{"model": "image FSQ autoencoder", "dataset": "photos with spoken descriptions (Open Images, Localized Narratives)", "train_examples": 101725, "image_size": 32, "crop_scale_min": 1, "horizontal_flip": true, "translate": 0.12, "bottleneck": "fsq", "downsampling_factor": 8, "encoder_arch": "mlp_mixer", "encoder_norm": "layernorm", "encoder_norm_position": "pre", "encoder_activation": "squared_relu", "encoder_mlp_ratio": 6, "encoder_parallel_block": false, "encoder_dropout": 0.05, "encoder_inner_norm": false, "encoder_patch_size": [8, 8], "encoder_conv_stem": true, "encoder_layers": 12, "encoder_width": 384, "loss": "l1", "latent_channels": 4, "decoder_norm": "groupnorm", "decoder_activation": "gelu", "decoder_weight_standardization": false, "decoder_channel_attention": "eca", "decoder_widths": [64, 128, 128, 128], "decoder_blocks_per_level": 2, "decoder_block": "basic", "decoder_attention": false, "decoder_upsampling": "pixel_shuffle", "levels": 5, "init": "kaiming_normal", "residual_init": "none", "optimizer": "soap", "beta2": 0.99, "learning_rate": 0.001, "beta1": 0.9, "shampoo_beta": 0.99, "eps": 1e-08, "precondition_frequency": 20, "max_precond_dim": 1536, "one_sided": false, "adamw_lr_other_params": 0.0014, "gradient_centralization": true, "max_steps": 8200, "batch_size": 64, "epochs": 5.2, "lr_schedule": "linear", "final_lr_fraction": 0.05, "warmup_steps": 160, "weight_decay": 0.4, "adamw_weight_decay_other_params": 0}
Rows from block 9 of the encoder of a small image FSQ autoencoder, named by matrix and row number. Rows with one number belong to one neuron. Each number is 500 + 50 x the weight over its row's rms, rounded and kept within 0 to 999. All counts start at 0. Numbers have three digits each.
After each neuron's rows are labels from the 100 images, of 14976, where the neuron reaches its highest value: "patch colour" is the nearest of a few named colours to the mean colour under the peak. Only what is clearly more common there than usual is listed. The data: photos with spoken descriptions (Open Images, Localized Narratives). In brackets: how many of the 100.
# fc1: MLP up (encoder.blocks.9.mlp.fc1.weight, 2304x384), inputs 128-191
# fc2: MLP down (encoder.blocks.9.mlp.fc2.weight, 384x2304, transposed), outputs 128-191

fc1.740:384659510506458447495448503460470537425612482526486424450422510506530536504455545467505460480444405500475534533499516464554478430470570605519448518417442511539482500579454578506500514433452405
fc2.740:537428556439512501485525554563536491546483500525556524445529486511469479478515520545527505517579551623474498481483518525487519574578486481479518503499583471501549492425500451581480454532575532
patch colour: pink (39)

fc1.650:464573481490420405484614485382410449441547506454604462426550481480635518540501573438519549486449483530564436492515503557598579455482497509514470461450513449530418520496495450452560565456531506
fc2.650:467458533450523529459428516549501538483468497555477456508463509454506429499507492522529497468480515448469459480520488474383459516517476479500468476503502503473503514487526462557514502535483528
patch colour: black (30)

fc1.636:365594562530491474482424488568493495511590414463527509465428487496520429529529529507533499405442503555575483514546533511568547612657492560636432422539491492502499508511521548500475496556535513
fc2.636:537458457476511584508470572474519437527470508575480571492512536491544508500444535440534441524576570541468560493537520492462519424415565534424574480482518479483536588480428510525539502600482482
patch colour: black (30)

fc1.412:432536473520512493492523426537573587553537488488501501470495485441484458448388558494592391480457563499535403460524536472560494584583502480541518517573435492475404477513519438470507521475460594
fc2.412:502439474469507548480473588537449423531517487534487598478477571488555494535561523452424508525608517597420580462542545553554536481491551561463496420520593502461505624544498563510506472458499449
patch colour: black (34)

fc1.501:504509522452481590434413495471472505432485473491520481412383569430556430505430494531488467512476445479550547469552487563509498481591402549528437472545545507479526549412588468505572420499473502
fc2.501:534524528507494470523682456536491512466509533473484525528539500552499510455446513474500519510531500511499404472457509504465499493443509419510550501521449481477524424535482456541445536540497501
patch colour: pink (38)

fc1.411:482462504580493539530503544590496503458499523447389462457507449525481488509435443557476527501552514458505603602562494539450449474409465525542517472535518503537470471489473520410623563482505463
fc2.411:482477525514519530450447560544525460616502490529510467468530520511513519533482504470584449500451492545461507389475565477466559461530516441508492476511529510511455553550406535509479531579515530
patch colour: pink (46)

fc1.71:451551490563545504532524608487523470511559527444342458488512506512619468484503414471521504546457494523449404465538452426579465520610479588553524454539619487590475448473416465560465513537520546
fc2.71:509482448462503562506467456471516499456495474499564504499481448509477519547549516491556458481443520483527557541490482508434540462450532468520497478478439499405544519451587522491496517455537484
patch colour: black (30)

fc1.175:466512457527496541425551514532504527487471501538531342470451534492476542576547574577423546573579467539501509489469468569461437553485427517479458482540616552524551434534472458468445544533570534
fc2.175:526544444542541484467384525549534418521452522632520597443505434525505558478501495490553423472469578503510522562588568512442539506503684469421575460577456515496537536434395529493560518495507430
patch colour: white (28); black (27)

fc1.641:473526610428416557555459521470423455410519484508530576464500564526532556425434506475522485511552494428514517490444579420571558454530613466486522420496594465541559520521454533465502503458494469
fc2.641:470522444503544516504394530523510502540430487564507453524489453563504472513553569539528452441470480571477518502517453532479526468523482553493502505485545454469557559512501551527511485555485473
patch colour: grey (78)

fc1.513:428564489508551551525451523422456465577564535459454568527503598493555505529522458461501517592392516515483447513564525507473550457570510497536445474424556516545547576511515520495538487534385486
fc2.513:515471492488518456498598508549482489498527451534520515524525452483549469544481569546520462439568519509554515485468492512549480504481560465548481514556508478491499510558527529535509549458531551
patch colour: grey (67)

fc1.410:475547451463404456509514540471460415428483416520536556512439504499532414489458590618452453475479499465489469589539555532520566496468533551574528491542568460535432517462549463542570490477445455
fc2.410:519473497496478432466505548439519490494519572490491468513515576548480531491489462419541493506555521510540504498503466426519532485504540484477489521529512540473517506546514460417494529480523475
patch colour: pink (34)

fc1.313:509587547467449429537509601518370469498583563459529506575437466573509518532496493461450572415520457480551473472563485457470601456437528496532443505466486398568583427444451516527538526454502490
fc2.313:459534450475555523550409546476549483590581458599535505497476516458555506510490475463519480511510516612454544488489555457507507484505546582451439449503509513547445590533493536513470494542526553
patch colour: pink (26)

fc1.622:434632464503419527510427520550484500489505543353451432606543538476585544437470456495441549487512474477487417530528428441556516356575420508563591497578469503554517550570461496482461556551580473
fc2.622:514408454504566558514594550445549505471511483559570547495457492540493436467527455573559446481493552550509561443511554512470464583515598592478454466443479449470515486420498554518564442487446516
patch colour: brown (79)

fc1.373:472511419488550461514407479516567490512537491426474505494526494454524447542485449416494587406501478543510446433543530513378398478517422548570490457502464499581557477489464563477511478456513518
fc2.373:546472386523533527475502581527470429424467491564522575442452573565532533515502563500515455573559552575492537474539583607495574470524619497445546507500581486448505531497434512564498461484492473
patch colour: grey (65)

fc1.500:629380510488484471485439515502476512372547498502502546424511528524488432551405485517516539446481550475507525572544457458470589473533550446604547560542514480577603479539404511462528528473499471
fc2.500:443571426563491566522494477492530520517467536457480393585553422506462561484548527501461523493467450564496492472488441545505433544569416475492506494575406504493489488414587433478482497464516565
patch colour: brown (82)

fc1.761:501365351583474507533527399550578544567471542520454462514506530467514482461481435500489533483565490541466501472475549522456510419497483496426511502494433617515500573546461526443540527456498540
fc2.761:473511481522475423502309584506476486367523506553541609530467548554529517549544570543494517505456506428541514501531511500554527516413530458514436512486565430490459466387533533494484519507490441
patch colour: grey (74)

fc1.366:417503487513520427496510540517559557452446378564550493562513485426522472423453637520480568475423509487497478490511497502406438476477532550520401559508480437434446496520492545516602526507506443
fc2.366:556517456499436529515460516525522464496551655495505478457481497621462465506472347452557451533580486514555510540468483528550541459456461501524561436408515482493484548526494430469439450494522524
patch colour: black (35)

fc1.531:505486407481480542609465519489500442441590597472477531433457480501513512409448563467476492530476541502463510479495553460525488402450532564594467385440472474548524531521503475498452489344596576
fc2.531:581517602506488548469445441592517549457433443500496399443576533479482507504490513555519498535487485542458493566522476518578462571512419484549519605526440484554488458544538410578551476502490534
patch colour: white (25)

fc1.675:469503557419544462529553510478426501488606461487509520551517413508533532398523485523437513434533497464539424587548533449521466558572467529522423480459508531564509508423569593537561525470529497
fc2.675:515486426504517504458395559514557510493471504611503486444455530527534511486507506478557452499518570571524584456480547549462568440501614525460525474475512447486489571542418527478484493527529503
patch colour: pink (47); white (28)

fc1.116:464525556571492563514519503398412468424550409539497556505531414502537538451348527530526495544510457427464524558482496532531547473598438455491351468575532516424468609529560479468548485446486449
fc2.116:531485515452527458459521518541507499585440491540514401494461511533485470497501473463470544458466452497565493492518426509444480513562546511511552503575502442579507478548388612568470548609540497
patch colour: black (32)

fc1.242:453449593554552496590481552579512499441545472593427542500506416489497522511551492530499539480542551548524562551531513531507471425445438523535612508566504510488490493546505492474567560535464594
fc2.242:490478557473491488471496524495491502592482562471560496445478548421473474498443485498543500504431513475511456407463536485534538498465604465533422500498550462511500473599460546466419514601536499
patch colour: pink (29)

fc1.595:455596506455507591514501545482560470438505536512433450607483529512535491524416538508499442438408522464481535488477502451583669416539503472465562419463546464498510498643490481543516457506594578
fc2.595:489528535448578459507578542504402520585501492543534556371518515511480514461581491519534523519544467568569501466533534527520504583522524542501486503492464535534480474406426544617483534598496475
patch colour: black (36)

fc1.180:394608500493519533536414541540494503533573550438471509562504523426470484446501510480545439486498484491497402514502496439544486480546599531475491493450473470448550543567489436575515551567505471
fc2.180:521507586472549514537675482510496466489490498516532559466491477464572479533451550458506520499495543513491550456502559510488540512476496492584487527512432538519523524546468521560468519522524526
patch colour: white (26); pink (26)

fc1.357:576478527443523480552398486554568545385570465456511519510576596462426465455489564463463504611454465460402503467472478490552543395447622523441491479479508449440512432445440554520524494456428488
fc2.357:431503404524512532459454575454505452545465487639524558436460483542606519549545500536522484488529531520589557530556585590424577489490551558499537515507522450467517559496484518485559530446492476
patch colour: grey (70)

fc1.246:321575510458595473529550524497487484540521513469506548575494484531522452480467451419492436451464462460434385561505540432498528471526538610580474430523480490474501526581540451520515580507511571
fc2.246:587480501504494567597484570526471474513481494569515474450506530441478541560516558534533443595602557517532501438489530454501493446531529478524500590466525536479562507471479467543459454504460480
patch colour: white (31)

fc1.490:402474469550464439456574537503526479441498462569493509526470537388523470499454545463476496538463467564512452458477481467577463525545478502577472517450522478500392590517533464541518471387544482
fc2.490:507473490498516543532468495484496541537473489457538412527519494505484523533493450459535544478514516517463497508526450473489489532502518467482458486519505536501548453527509478519510510507508507
patch colour: black (65)

fc1.302:551505516406531533527642512521630480548488487461501495631600493487523474485538454534502495506409510492468473468569538525560535444483484446558474473483466542532509491587431431579505545502646528
fc2.302:514473494499505509466349590470453482495471493588557515439478520530562528517458507520522437522543590496536549472532511519440597487548562501434524485534527486506519546514471573535495548430428469
patch colour: white (59)

fc1.115:566499450526490451409401541461507507549458499474432548485532595501473513508526552528510493424484458549433530497508537554512469503552615582476559587450579525431445541556533489533508451490436555
fc2.115:474465573447517522570381508529488466635547507480469483533468470475520485459503455525499537536504475554469491448480503458557504508678480618489471451490489458486547485540517531490445506560545493
patch colour: white (34)

fc1.715:364570536483454522508550578467545551503533438556474574393468474455434462539472419549522575471562489472504509545364517430409415408490476568535515573360519335474515545553545536612459507512551535
fc2.715:540496436537505521508386479483540482558523495462455499544553523478493489457501528478461469494473557599489513500524525523527507489406519573450502438616531538533488482516422566504502465596434499
patch colour: grey (66)

fc1.755:460604437491430433599509525438529404528499568466486529467447513574538480466436366480498509381449503478544479397579543474548554475456525492491436428532551561513542475502509548559453492461434450
fc2.755:497443463490536553491496515507543502609518475580470470459503502447559521513513534487501490535604508623437505521483548514445548443605585509460516484428477424498417533580529508528479493510533467
patch colour: grey (71)

fc1.47:453609561527576494545469548549455515455580542499501417589552448473466515491488423494473529419419440423523404553572497532489447429433612566610377369574477465567530447486498519549405481517557520
fc2.47:491447436462504555513476535464525432502536441558486529454418536519482472564543581512495437519581561601491553471512508482536594457560548517515501610411528516463461551581498515507533487470465433
patch colour: pink (30)

fc1.511:394652551502556547515546547534511501532583607489505580502458439511575519504513512499471542461394453505473478492553496490522518514530532531591492484410455427541532531550449546518437505548510500
fc2.511:505434483447507494502531504498519491458494461487513469499490533494528524488441531501552523505557480469479460482473488541491456515474474474501459558574482536463498507566519436546487501500498567
patch colour: pink (28)

fc1.222:456576490427509504620479522416507429529539489451561559482506506495510429509579419588439540499450541492396411432514530362440571477528520482587556496381471505509523467462484462598508519500450467
fc2.222:525446463531529494449522579530484510453488456617514510475439526526534517569435594460571468501514565534586539516523527558501447484486551601538497488550522520477510531591545521521502485410513474
patch colour: pink (33)