{"encoder_parallel_block": false, "encoder_dropout": 0.05, "latent_channels": 4, "decoder_norm": "groupnorm", "decoder_widths": [64, 128, 128, 128], "lr": 0.001, "max_precond_dim": 1536, "steps": 8200, "batch_size": 64, "epochs": 5.2, "warmup_steps": 160, "weight_decay": 0.4}
Rows from block 2 of the decoder of a small image FSQ autoencoder, named by matrix and row number. Rows with one number belong to one channel. Each number is 500 + 40 x the weight over its row's rms, rounded and kept within 0 to 999. All counts start at 0. Numbers have three digits each.
After each channel's rows are labels from the 100 images, of 14976, where the channel reaches its highest value: "peak at" is the part of the image that holds the peak. Only what is clearly more common there than usual is listed. The data: photos with spoken descriptions (Open Images, Localized Narratives). In brackets: how many of the 100.
# convs0: first 3x3 conv (decoder.decb.0.0.convs.0.weight, 128x128x3x3, each kernel summed), inputs 0-127
# convs1: second 3x3 conv (decoder.decb.0.0.convs.1.weight, 128x128x3x3, transposed, each kernel summed), outputs 0-127

convs0.66:586495494513495550484493510546495577504572556431482639511551523509532528489494532490525507555479455516477435489477473518454462529533472521532479506520499545462530556559454511526513418487473508510486540553562504479515516544559537523504454538380525418475549460445548519535455480581479475534491505464514537472477530519408548476485520494459517516497524476458523500543587497448541483498536
convs1.66:466577481517512475503507461475440387513447474517474399557421455492458465492548562507442487442452507510401539504445465478470554464530511438557554522489489454461548527477578436473503581534557497489429489488470486508456513437497507499473442474554530558576503507527541515475532512470523493457452459518536485521490491571485538482541486527487512494416481456475508471498456469490507524514462
peak at: top right (36)

convs0.110:536485545498478459466511491522475513473518475481503524533505580514497498542544456532505480490538470531465467548440407420490506537473503488493488491465569474461488523555513559501510507522478455511601515472495549450485604486623441540531494545514520528495560528491484491497453424467544493519489473522550474504505470462442420527597428491562488496530544536472470499505393438563518473496481
convs1.110:509522466468541515521510532444573491554498533501504477416480433488482502502480539482510513499432540515474530504536548572525518568527514579551533466476483490515522472495520491544506480515529420477471530543576483531534545488441562523500487486489466501524482427509470605490587532493583517526478518564423554565497522467489501522466613476497472433502466451500547497503575592455497479516544
peak at: top left (52)

convs0.121:492470500501476426485547563492508478452578489486485487550489566513515494428482504456501511485508493487435522517460497467510548486552555510459463509517518511493467582417510495527553465489598583557514535439491496505500552476483549531510491513553531483501473486504519578544539420516375541505529484463444458541523463519492531426478487498453530542541473521473529546468385530476477495406501
convs1.121:488492496575534558442511480567504469503475549499525516515497458421451534557487545546495494470418516548459479488495572532500497545486475484472556486495467532555511429487545426579546437596528477519497421527471490543533496516440487510514515479452596479516507528471502508491514501460516550523505445502489512521458448524487490501573509474497606476522472471531489464491520493503449457599614
peak at: top right (44)

convs0.27:477436455517491472550448493541502543474515487472430489459527463427499489491484426513581468517486567467493519526529587469519553484444501444550494514502556561500568471414549536500460463481494543448458541540511518530534544500451570557513524513540500539470448492469484549505462525509465496487500454481484457537535467434500523525523564491401540518480506458556540513508555595464526394493522
convs1.27:509501509469563550481547481496557499509459474524496497584480549578513471465491512517534473484470531534412523526515505449479476466552520602526523503464451482488479511566474466483495506519527432497470485536513462483501508520552483486540476478500464499524508511580476489541543473504524526616464561533453516504437551487534553440549378495540482589503533557579503451550409510480505500555456
peak at: top right (37)

convs0.83:480491433435624498518471496449490471515449486453474454487532453494526472506482516457527467559480599425547485529511492489424565501444571482541566543475488459468441535452506550472470435484547474483536476531464487537508483489484479530475543612457450501532531473450438521496459523498483456523475489536462464479453517501492549560518509483396487490427441497506528515461509524435505455507525
convs1.83:557442432476477444455519545487462461415505493469547493499488493507493520577480466579500479499529485481560500506429515453502497469429471476484501525547473464570533528490474491448478541488372454545473479532442507578464466477522435486541396512524505538541527453504529446520481502479452579499531449468522496548487504510569541510519445484525458545507472544545519505541471498596515468572502
peak at: top right (34)

convs0.48:486502560474474501532466505513509454538504527523518464530575465390494519409485465558455514429484520490482520502472480466487429506539477467500512450487483487485474457429501529545392541569508499516461469504491552494499550501465476485514542474446501488553480540541442492426458523371536443562470560614517478470516556502498517509466431506498557509494496488505477478520469518532511436424534
convs1.48:454410578459412519511485488483550486557524548512435488540484502506537541484477544493533589536521476490516490492559565473547491469523477533429499492438505499468482456508514513512593468471466569403471456432552460470519523505433526486559526468410479561517516525520464513531535562512560512486525501484508503525504531483416576539516538490526521424494530431456501463458465492485532529545471
peak at: top left (32)

convs0.14:505533486468499501495559430490519459479421456549480556415488484439509523492461495476503451517507519484441589518461432504562481543447486465439479518486522465475529567465435498499452415493487488466543507406429509549445498559493446474483465560494567542479538519492493504547495471486510520562533437479492417559431529452504443544502518563510511493481552468515564522451464544462492543540517
convs1.14:503462472530508550512516495444517506486457571519474437517469461564538484566523490476534576375454538494453481575488478433473509516527514497419436506465479486491496438594546450506544558513505454498538536504524521520494457521553556543529533543523493461561516494558543508498521507432497504603542533489465550528472501492512491502540555462494536475489538438558502451559577493492500585520511
peak at: top left (85)

convs0.109:459539493515440412514462489475509455533501587463443469524491503487527495411427508499521516513519488480469496533470527472550493533471557494470529573492552473510482446504494474426434482453573496513519501553518479549494568461450530537506524497500583435518506475516449521551540525485479561482543457459474527587511507546496519544517500514430518519482465663521550541436505485459455505515464
convs1.109:514492542522546563412604481441422505539496528536567524485454537491538517543498478488524503471558526526463454416511500457535495441573458536599536480460461530497536492507490527484528591558503450466489450480490504570509472538560443516486497538477399512524509513470505464499515535554515510541456554602549451509503459435515488480438498507515521493489492517508427512472477453459517515545531
peak at: top right (88)

convs0.39:516509481522505492522368487417509479485441518537445526522479470512518481435385537466492541545483476474521460497475534520439412505526546422509497508461602461548564493524468549571515523471440491452494468520517472520515457511538502474492453488475559464497495467491439462463454498469545494489484490547501488585446469445559548477531539490544460448536577485466543491492526556539538459488520
convs1.39:414452467503498482498561543514496539468536582505532461598527469506506500495513400491399499488530517472456524486557495492495466467485487548522500523521453468468432405411506477517498548509502473517517601436402508476547523507506508504457460493497517603501490485489563495474518534457492447466495511492529491517536545557465471553489522532554508545505564525493541492559439450466559484476548
peak at: top right (33); middle right (30)