Weights of a small image FSQ autoencoder.
Data: 101725 training examples, 5.2 epochs.
Rows from block 9 of the encoder of a small image FSQ autoencoder, named by matrix and row number. Rows with one number belong to one neuron. Each number is 128 + 24 x the weight over its row's rms, rounded and kept within 0 to 255. All counts start at 0.
After each neuron's rows are labels from the 100 images, of 14976, where the neuron reaches its highest value: "patch colour" is the nearest of a few named colours to the mean colour under the peak. Only what is clearly more common there than usual is listed. The data: photos with spoken descriptions (Open Images, Localized Narratives). In brackets: how many of the 100, against the usual share in percent.
# fc1: MLP up (encoder.blocks.9.mlp.fc1.weight, 2304x384), inputs 320-383
# fc2: MLP down (encoder.blocks.9.mlp.fc2.weight, 384x2304, transposed), outputs 320-383

fc1.99 [169 104  93 162 134 110 123 117 118 159 133 145 135 108 169 146 133 137 110 137 110 133 101 122 163 149 173  97 114 106 174  93 122 151 133  71 156 149 125 115  83 100 128  87 180  88 120  85  90 130 117 129  79 124 135 130 100 139 125 100 133 118 108 114]
fc2.99 [255 144 134 110 148 147 131 146 139 114 145 132 144 135 124 114 138 138 131 135 126 140 124 126 117 127 108 132 116 144 109 152 136 117 106   0 155 126 127 125 131 134 125 131 119 159 146 150 127 114 135 110 163 121 160 135 114 118 125 116 132 146 137 118]
patch colour: black (46 vs 10.4)

fc1.482 [141 134 105 130 106 138 146 149 155  95 135 129 150 139 111 163 140  96 154 152 158  98 151 166 150 128 163 141 130 136 121 134 163 140 135 120 140 130 130 129 152 122 136  91 138 105 145 128 134 152 119  82 176 142 126 113 158 115 119 161 115 147 146 129]
fc2.482 [  0 122 140 116 156 116 120 117 123 164 123 165 169 126 167 120 149 102 133  85 101 130 121  90 142 131 141 132 138 162 159 112 151 125 133 233 108 113 147 133 121 157 118 134 134 106 140 114 113  90 119 119 104 120 131 131 136 122 147 113 166 145 108 103]
patch colour: grey (71 vs 40.1)

fc1.183 [181 118 114 100 105 127 137 104 113 126 108 189 127  93 155 131 139 133 110  96 111 101 110 103 137 166 150 108 131 111  82 132 124 127 103 139 116 137 112 109 112 157 106 158 106 129 155 133 135 130 118 132 158 132 146 138 112 110 101 144  93 124 121 133]
fc2.183 [255 126 132 148 127 132 109 140 198  98 138 112 139 138 124 133 115 109 134 137 114 128 138 122 114 110 117 140 135 137 142 109 118 154 160 255 139 112 169 135 155  95 160 113 140 109 138 128 126 119 121 146  95 129  70  95 149 115 135 123 148 117 133 136]
patch colour: grey (65 vs 40.1)

fc1.655 [109 139 153 134 106 118 114 124 130 144 138 121 133 102 161 109 108 119 148 139 152 127 109 131  81 141 118 151 101 162 146 150  73 113 128 135 123  76 130 114 103 128 105 114 101 131 126 172 171 150 111 119 156 102 113 125 116 168 119 117 105 129 124 147]
fc2.655 [122 123 116 113 131 138 123 148 122 149 118 143 116 133 113 148 111 128 158 122 134 134 136 136 212 158 154  94 141 116 141  96 151 128 148  99 129 147 153 129 127  96 143 156 147  93  73  84  76 127 129 125  74 121  94 138 119  79 106 163 133 133  73 112]
patch colour: grey (65 vs 40.1)

fc1.33 [145 122 111 122 206 152 166 119 132 122  71 122 157 126 178 134 140  97 114 156 136 132  87 157 167 153 161 123  98 167 145 117 146  97 107 121 115 121  89 107 118 140 135 123  97  94 130 123 112 120 129 140 136 155 129 135 136 126 132 149 110 142 212 102]
fc2.33 [  3 128 138  61 108 122 104 131 140 149 167 135 106 131 113 166 119 133 145 140 111 101 131 134 145 128 129 127 113 102 127  85 129 122 156 235  99 136 140 138 134 113 137 150 149 104 118  91 127 148 119 101  96  99  81  95 123 113 108 131 113 115  79 147]
patch colour: white (50 vs 4.3)

fc1.215 [128 126 130 145  83 137 127 124 110 103 118 114 133  66 128 102 143 126 125 182 108 170 148  93 108 130 175 148 148 128  98 115 128 129 108 136 122 124 146 128 156 144 111 137 108 111 173 144 117 151 131  97 103 168 181 168 123 152 131 124 108 110 102 145]
fc2.215 [112 140 143  99 132 126 132 132 147 118 146 130  96 130 112 160 113 127 130 133 151 136 112 127 158 160 149 114  98 111 124  64 143 139 148 149 122 138 104 109 131  79 119 116 172 116 143 109 132 132 144  83 103 120  64  97 147  95 127 139 128 118  70 126]
patch colour: brown (67 vs 33.6)

fc1.663 [151 182 141  95 139 150 109 150 147 135  97 139 137 108 120 134 137 141 132  92 133 111 102 125 178 134 114 153 141  90  91 164 150 135 124 153 127 155 132 112 106 147  79 128  50 111  82 162 138 110 142 153 105 169  84 133 168 106 118 137  91 137 140 112]
fc2.663 [255  86 127 175 149 142 142 131 133 113 102 120 108 124 132 153 119 120 134 157 107 153 133 122  95 137 142  89 125 126 158 116 108 137 143 167 108 145 145 161 143 110 175 130 140  96 141 117 101 141  94 140 124 121  54 111 120 126 140 131 131 118 117 151]
patch colour: grey (67 vs 40.1)

fc1.340 [112 105 122 109 121 128  94 144  87 123 122 174 173 128 128 160 152 118 145  88 182  74 125 142 104 144 132  96 113 131 157  82 143  97 138 138 114 129 105 141 160 136 100 102 154 100 116 143 113 124  85 122 155 147 164 136 128  93 110  84 115 167 117 118]
fc2.340 [207 169 108 121 105 130 132 121 130 132 121 121 105 113  89 140 128 150 126 158  84 118 123 128 168 110 134 129 117 147 153  99 131 122 146 115  80 136 123  99 115 105 152 133 121 139 138 107 120 152 175 110  78 152  73  94 155 136 125 131 126 114 112 134]
patch colour: brown (71 vs 33.6)

fc1.136 [121 123 124 141 152 173 182 121 133 157 119 138 139 150 174 168 137 128 119 161  95 128 140 145  97 121 132 179 144 110 132 175 151 144 101 139 143  89 112 129 154 152 101 107 111 119 157 139 156 130 132 149 123 134 117 132 156 127 111 126 122 122 112 138]
fc2.136 [145 144 122 122 121 132 117  88 156 114 138 135 104 139  87 153 119 104 150 119 130 130 107 120 181 135 160  96 138 122 136  70 134  87 166 145  87 150 122 127 105 112 145 141 140 104 104  97 109 163 121 123  76 139  61 101 103 107 131 172 115 118  80 122]
patch colour: pink (26 vs 8.3)

fc1.637 [133 123 114 143 148 153 116 144 147 126 135 142  93 142 130 130 134 111 136 182 111 132 117 115 150 138 131 117 135 140 137 110 125 105 114 127 146 177 126  59 151 194 141 128 102 135 108 149 127 121 131 119 138 129  99 144 141 125 105 103 135 137 113 131]
fc2.637 [ 49 153 113 108 114 124 124 118 149 121 102 140 169 133 128 109 131 134  89  69 155 136 123 146 124 123 131 125 170  92 125 132 126 125 123 118 147 124 158 120 142 136 127  99 132 138 124 145 113 103 117 150 103 110 180 149  67 103 123 114 146 123 158 133]
patch colour: pink (35 vs 8.3)

fc1.543 [100 127  99 178 133 135 112 117 114 134 119 131 116 166 131 135  95 126 131 110 140 151 141 102 116  98 134 153 103 126 158 108 135 129 177 108 126 131 105 157 126 158 141 126 131  97 107 105 151 118 117 117  85 117 127 120 156  86  73 135 104 143 156 109]
fc2.543 [193 113 138 138 152 126 118 125  94 125 150 139 154 103 139 135 151 118 116 130 105 111 104 138 123 124 123 134 133 125 114 143 117  91 111   0 147 134 116 124 127 128  89 121 109 143 113 133 126 110 127 143 140 129 144 146 101 139 143 121 151 123 130 135]
patch colour: black (29 vs 10.4)

fc1.384 [126 122  97 102 111 109 122 102 104 123 106 125 151  99 126 156 127 103 123 124 103 153  98 153 166 147 147 120 151 169 106 125 112 151 152 134 131 105 141 168 123 151 103 101 142 105 117 122 118 135 133 125 111 143 102 144 113 109 140 133 116  84 138 113]
fc2.384 [127 155 140  86 122 127 130 110 140 124 146 123  87 152 114 151 120 130 135 140 109 101 119 121 169 125 143 121 116 116 144  80 142 120 166 148  86 132 132 136 149 100 143 149 147  89 114 100 109 144 107 112  74 138  41  87 122 112 127 149 111 122  86 117]
patch colour: blue (28 vs 0.6)

fc1.518 [110 177  77 135 134 161 136 136 147 142 122 129 111 136 104 154 111 127 123 140 103 150 109 125 193 128 176 139 149 146 149 110 113 169 122 137 157 128 125 151 128  90 152 152 152  77 121 102 125 106 118 114 124 166 148 134 147  78 127 110  86 117 133 141]
fc2.518 [  0 115 152 129 126 105 143 128 117 138 124 150 138 107 143 124 143  88 130 153 150 122 121 131 102 156 141 125 138 137 114 127 129 113 146 185 108 114 122 128 154 160  98 106 108 127 125 139 103 122 134 107 120 110 122 110 170 158 131 133 153 148 107 129]
patch colour: white (33 vs 4.3); black (27 vs 10.4)

fc1.197 [ 90 127 117 138  99 125 125 137 115  96 139 145 136  96 163 156 123 145 121 146 100 100 102 145 122 122 145 126 130 105 195 119 138 108 125 190 129 124 125 120 132 153 162 113 162 128 136  97 153  96  72  84 114 110  98 113 128  79 141 160 101 128 130 148]
fc2.197 [255 121 130 149 135  94 138 127 147 133 119 125  94 130 131 139 130 134 128 109 132 134 141 107 149 147 122 116 135 120 118 126 136 124 131   0 113 142 120 154 107 121 121 131 105 110 126 146 133 137 132 164 133 152  78 132 136 141 123 137 126 137 108 120]
patch colour: grey (71 vs 40.1)

fc1.694 [118 144  90 135 133  82 149 108 115 164 131 134 126 170 113 159 145 139 146 186 107 170 151 144 155 145 172  94 127  87 120  80 133 162 154 136 124 142 132 142 142 152 139 130 122 138 107 106 124 114 122  76 117 158  94 160 144 117  85  83 111 111 115 130]
fc2.694 [191 126 143 138 116 122 160 119 142 144 128 122 121 120 137 141 136 129 129 129 142 102 110 142 173 141 114 130 130 134 165 113 152 147 137  30  80 105 136 118 163 103 117 126 110 111 158 108 116 159 124 133 119 144  68 116 161 126 122 173 131 114  88 119]
patch colour: grey (68 vs 40.1)

fc1.248 [ 68 124 128 157 126 125 134 126 119 107  85 131 168 103 154 155 141 145 132 107 121 136  93 178 104 167 106 135 129 149 138 136 103 118 126 141  59 110 117 118 141 159 123 128  89  94  94 144 164  71 120 128 152 171 109 147 135 108 123 143 128 115 107 104]
fc2.248 [  0 134 123  99 124 132 143 124 125 125 110 151 139 160 122 102 126 133 116 121 147 122 143 129 144 128 168 135 130 128 119 135 138 163 130  73 123 116 117 123 156 116 145 102 134 129 133 143  98 149 134 151 150  95 149 147 111 110 104 120 116 137 142 119]
patch colour: brown (66 vs 33.6)

fc1.599 [126 109  91 129 109 137 151 132 122 100  97 171 148 122 143 170 125 122 129 129 133 115 144 161 184 148 176  89 121 196 172 113 162 152 141 120 119 114  92 119 139 145 115 152 145  89 147 145 161 140 176  49 129 151 120 135 142  95 120 128 144 107 124 128]
fc2.599 [  0 113 137  88 151 135 138 132 107 156 142 103 130 121 116 154 128 119 123 154 109 126  66 119 145 111 119 134 117 123 127 136 151 103 145  93 116  92 131 146 149 121 111 112 124 135 175 114 101 111 108 146 130 135 121 131 173 132 124 135 108 154 104 140]
patch colour: grey (65 vs 40.1)

fc1.126 [136 101  77 141 150 148 137 142 167 118 141 134 151 124 126 166 158 129 121 177  98 140 114 158 123 151 161 128 131 120 143 108 124 156 121 116 151 100 176 147 156 135 150 112 153 128 116  92 109  98 124  94 122 135 104 137 135 106 132 128 105 129 144 121]
fc2.126 [ 95 138 141  97 124 167 124 105 135  84 119 120 128 137 120 111 136 109 142  62 142 125 119 117 163 129 156 115 131 100 125  84 130 117  97 118 110 100 139 110 156 105 108 129 141 113 131 106  72  93 135 155  84 138 125 117  99 146 144 136 160 111 123 168]
patch colour: white (26 vs 4.3); pink (26 vs 8.3)

fc1.137 [ 68  81 153 101 111 150 116 141 162 158 105 134 169 143 133 143 123 167 157 106 119 115 114 149  73 183 162 117 123 126 172 130 161 134 148 139 111 124  90  87 110 135 111 144  98  99 144 123 135 154 120 118 111 127 123 144  93 127 142 101  83 125 109 157]
fc2.137 [  0 157 128 149 123 108 142 119 117 115 110 145 135 119 138 106 130 151  90 127 147 157 144 125 164 141 120 127 112 148 129 177 125 146  91  77 155 105 110 120 141 147 120 130 110 136 136 151 136 118 163 118 168 146 159 161 168 116 132 149 141 133 144 111]
patch colour: brown (61 vs 33.6)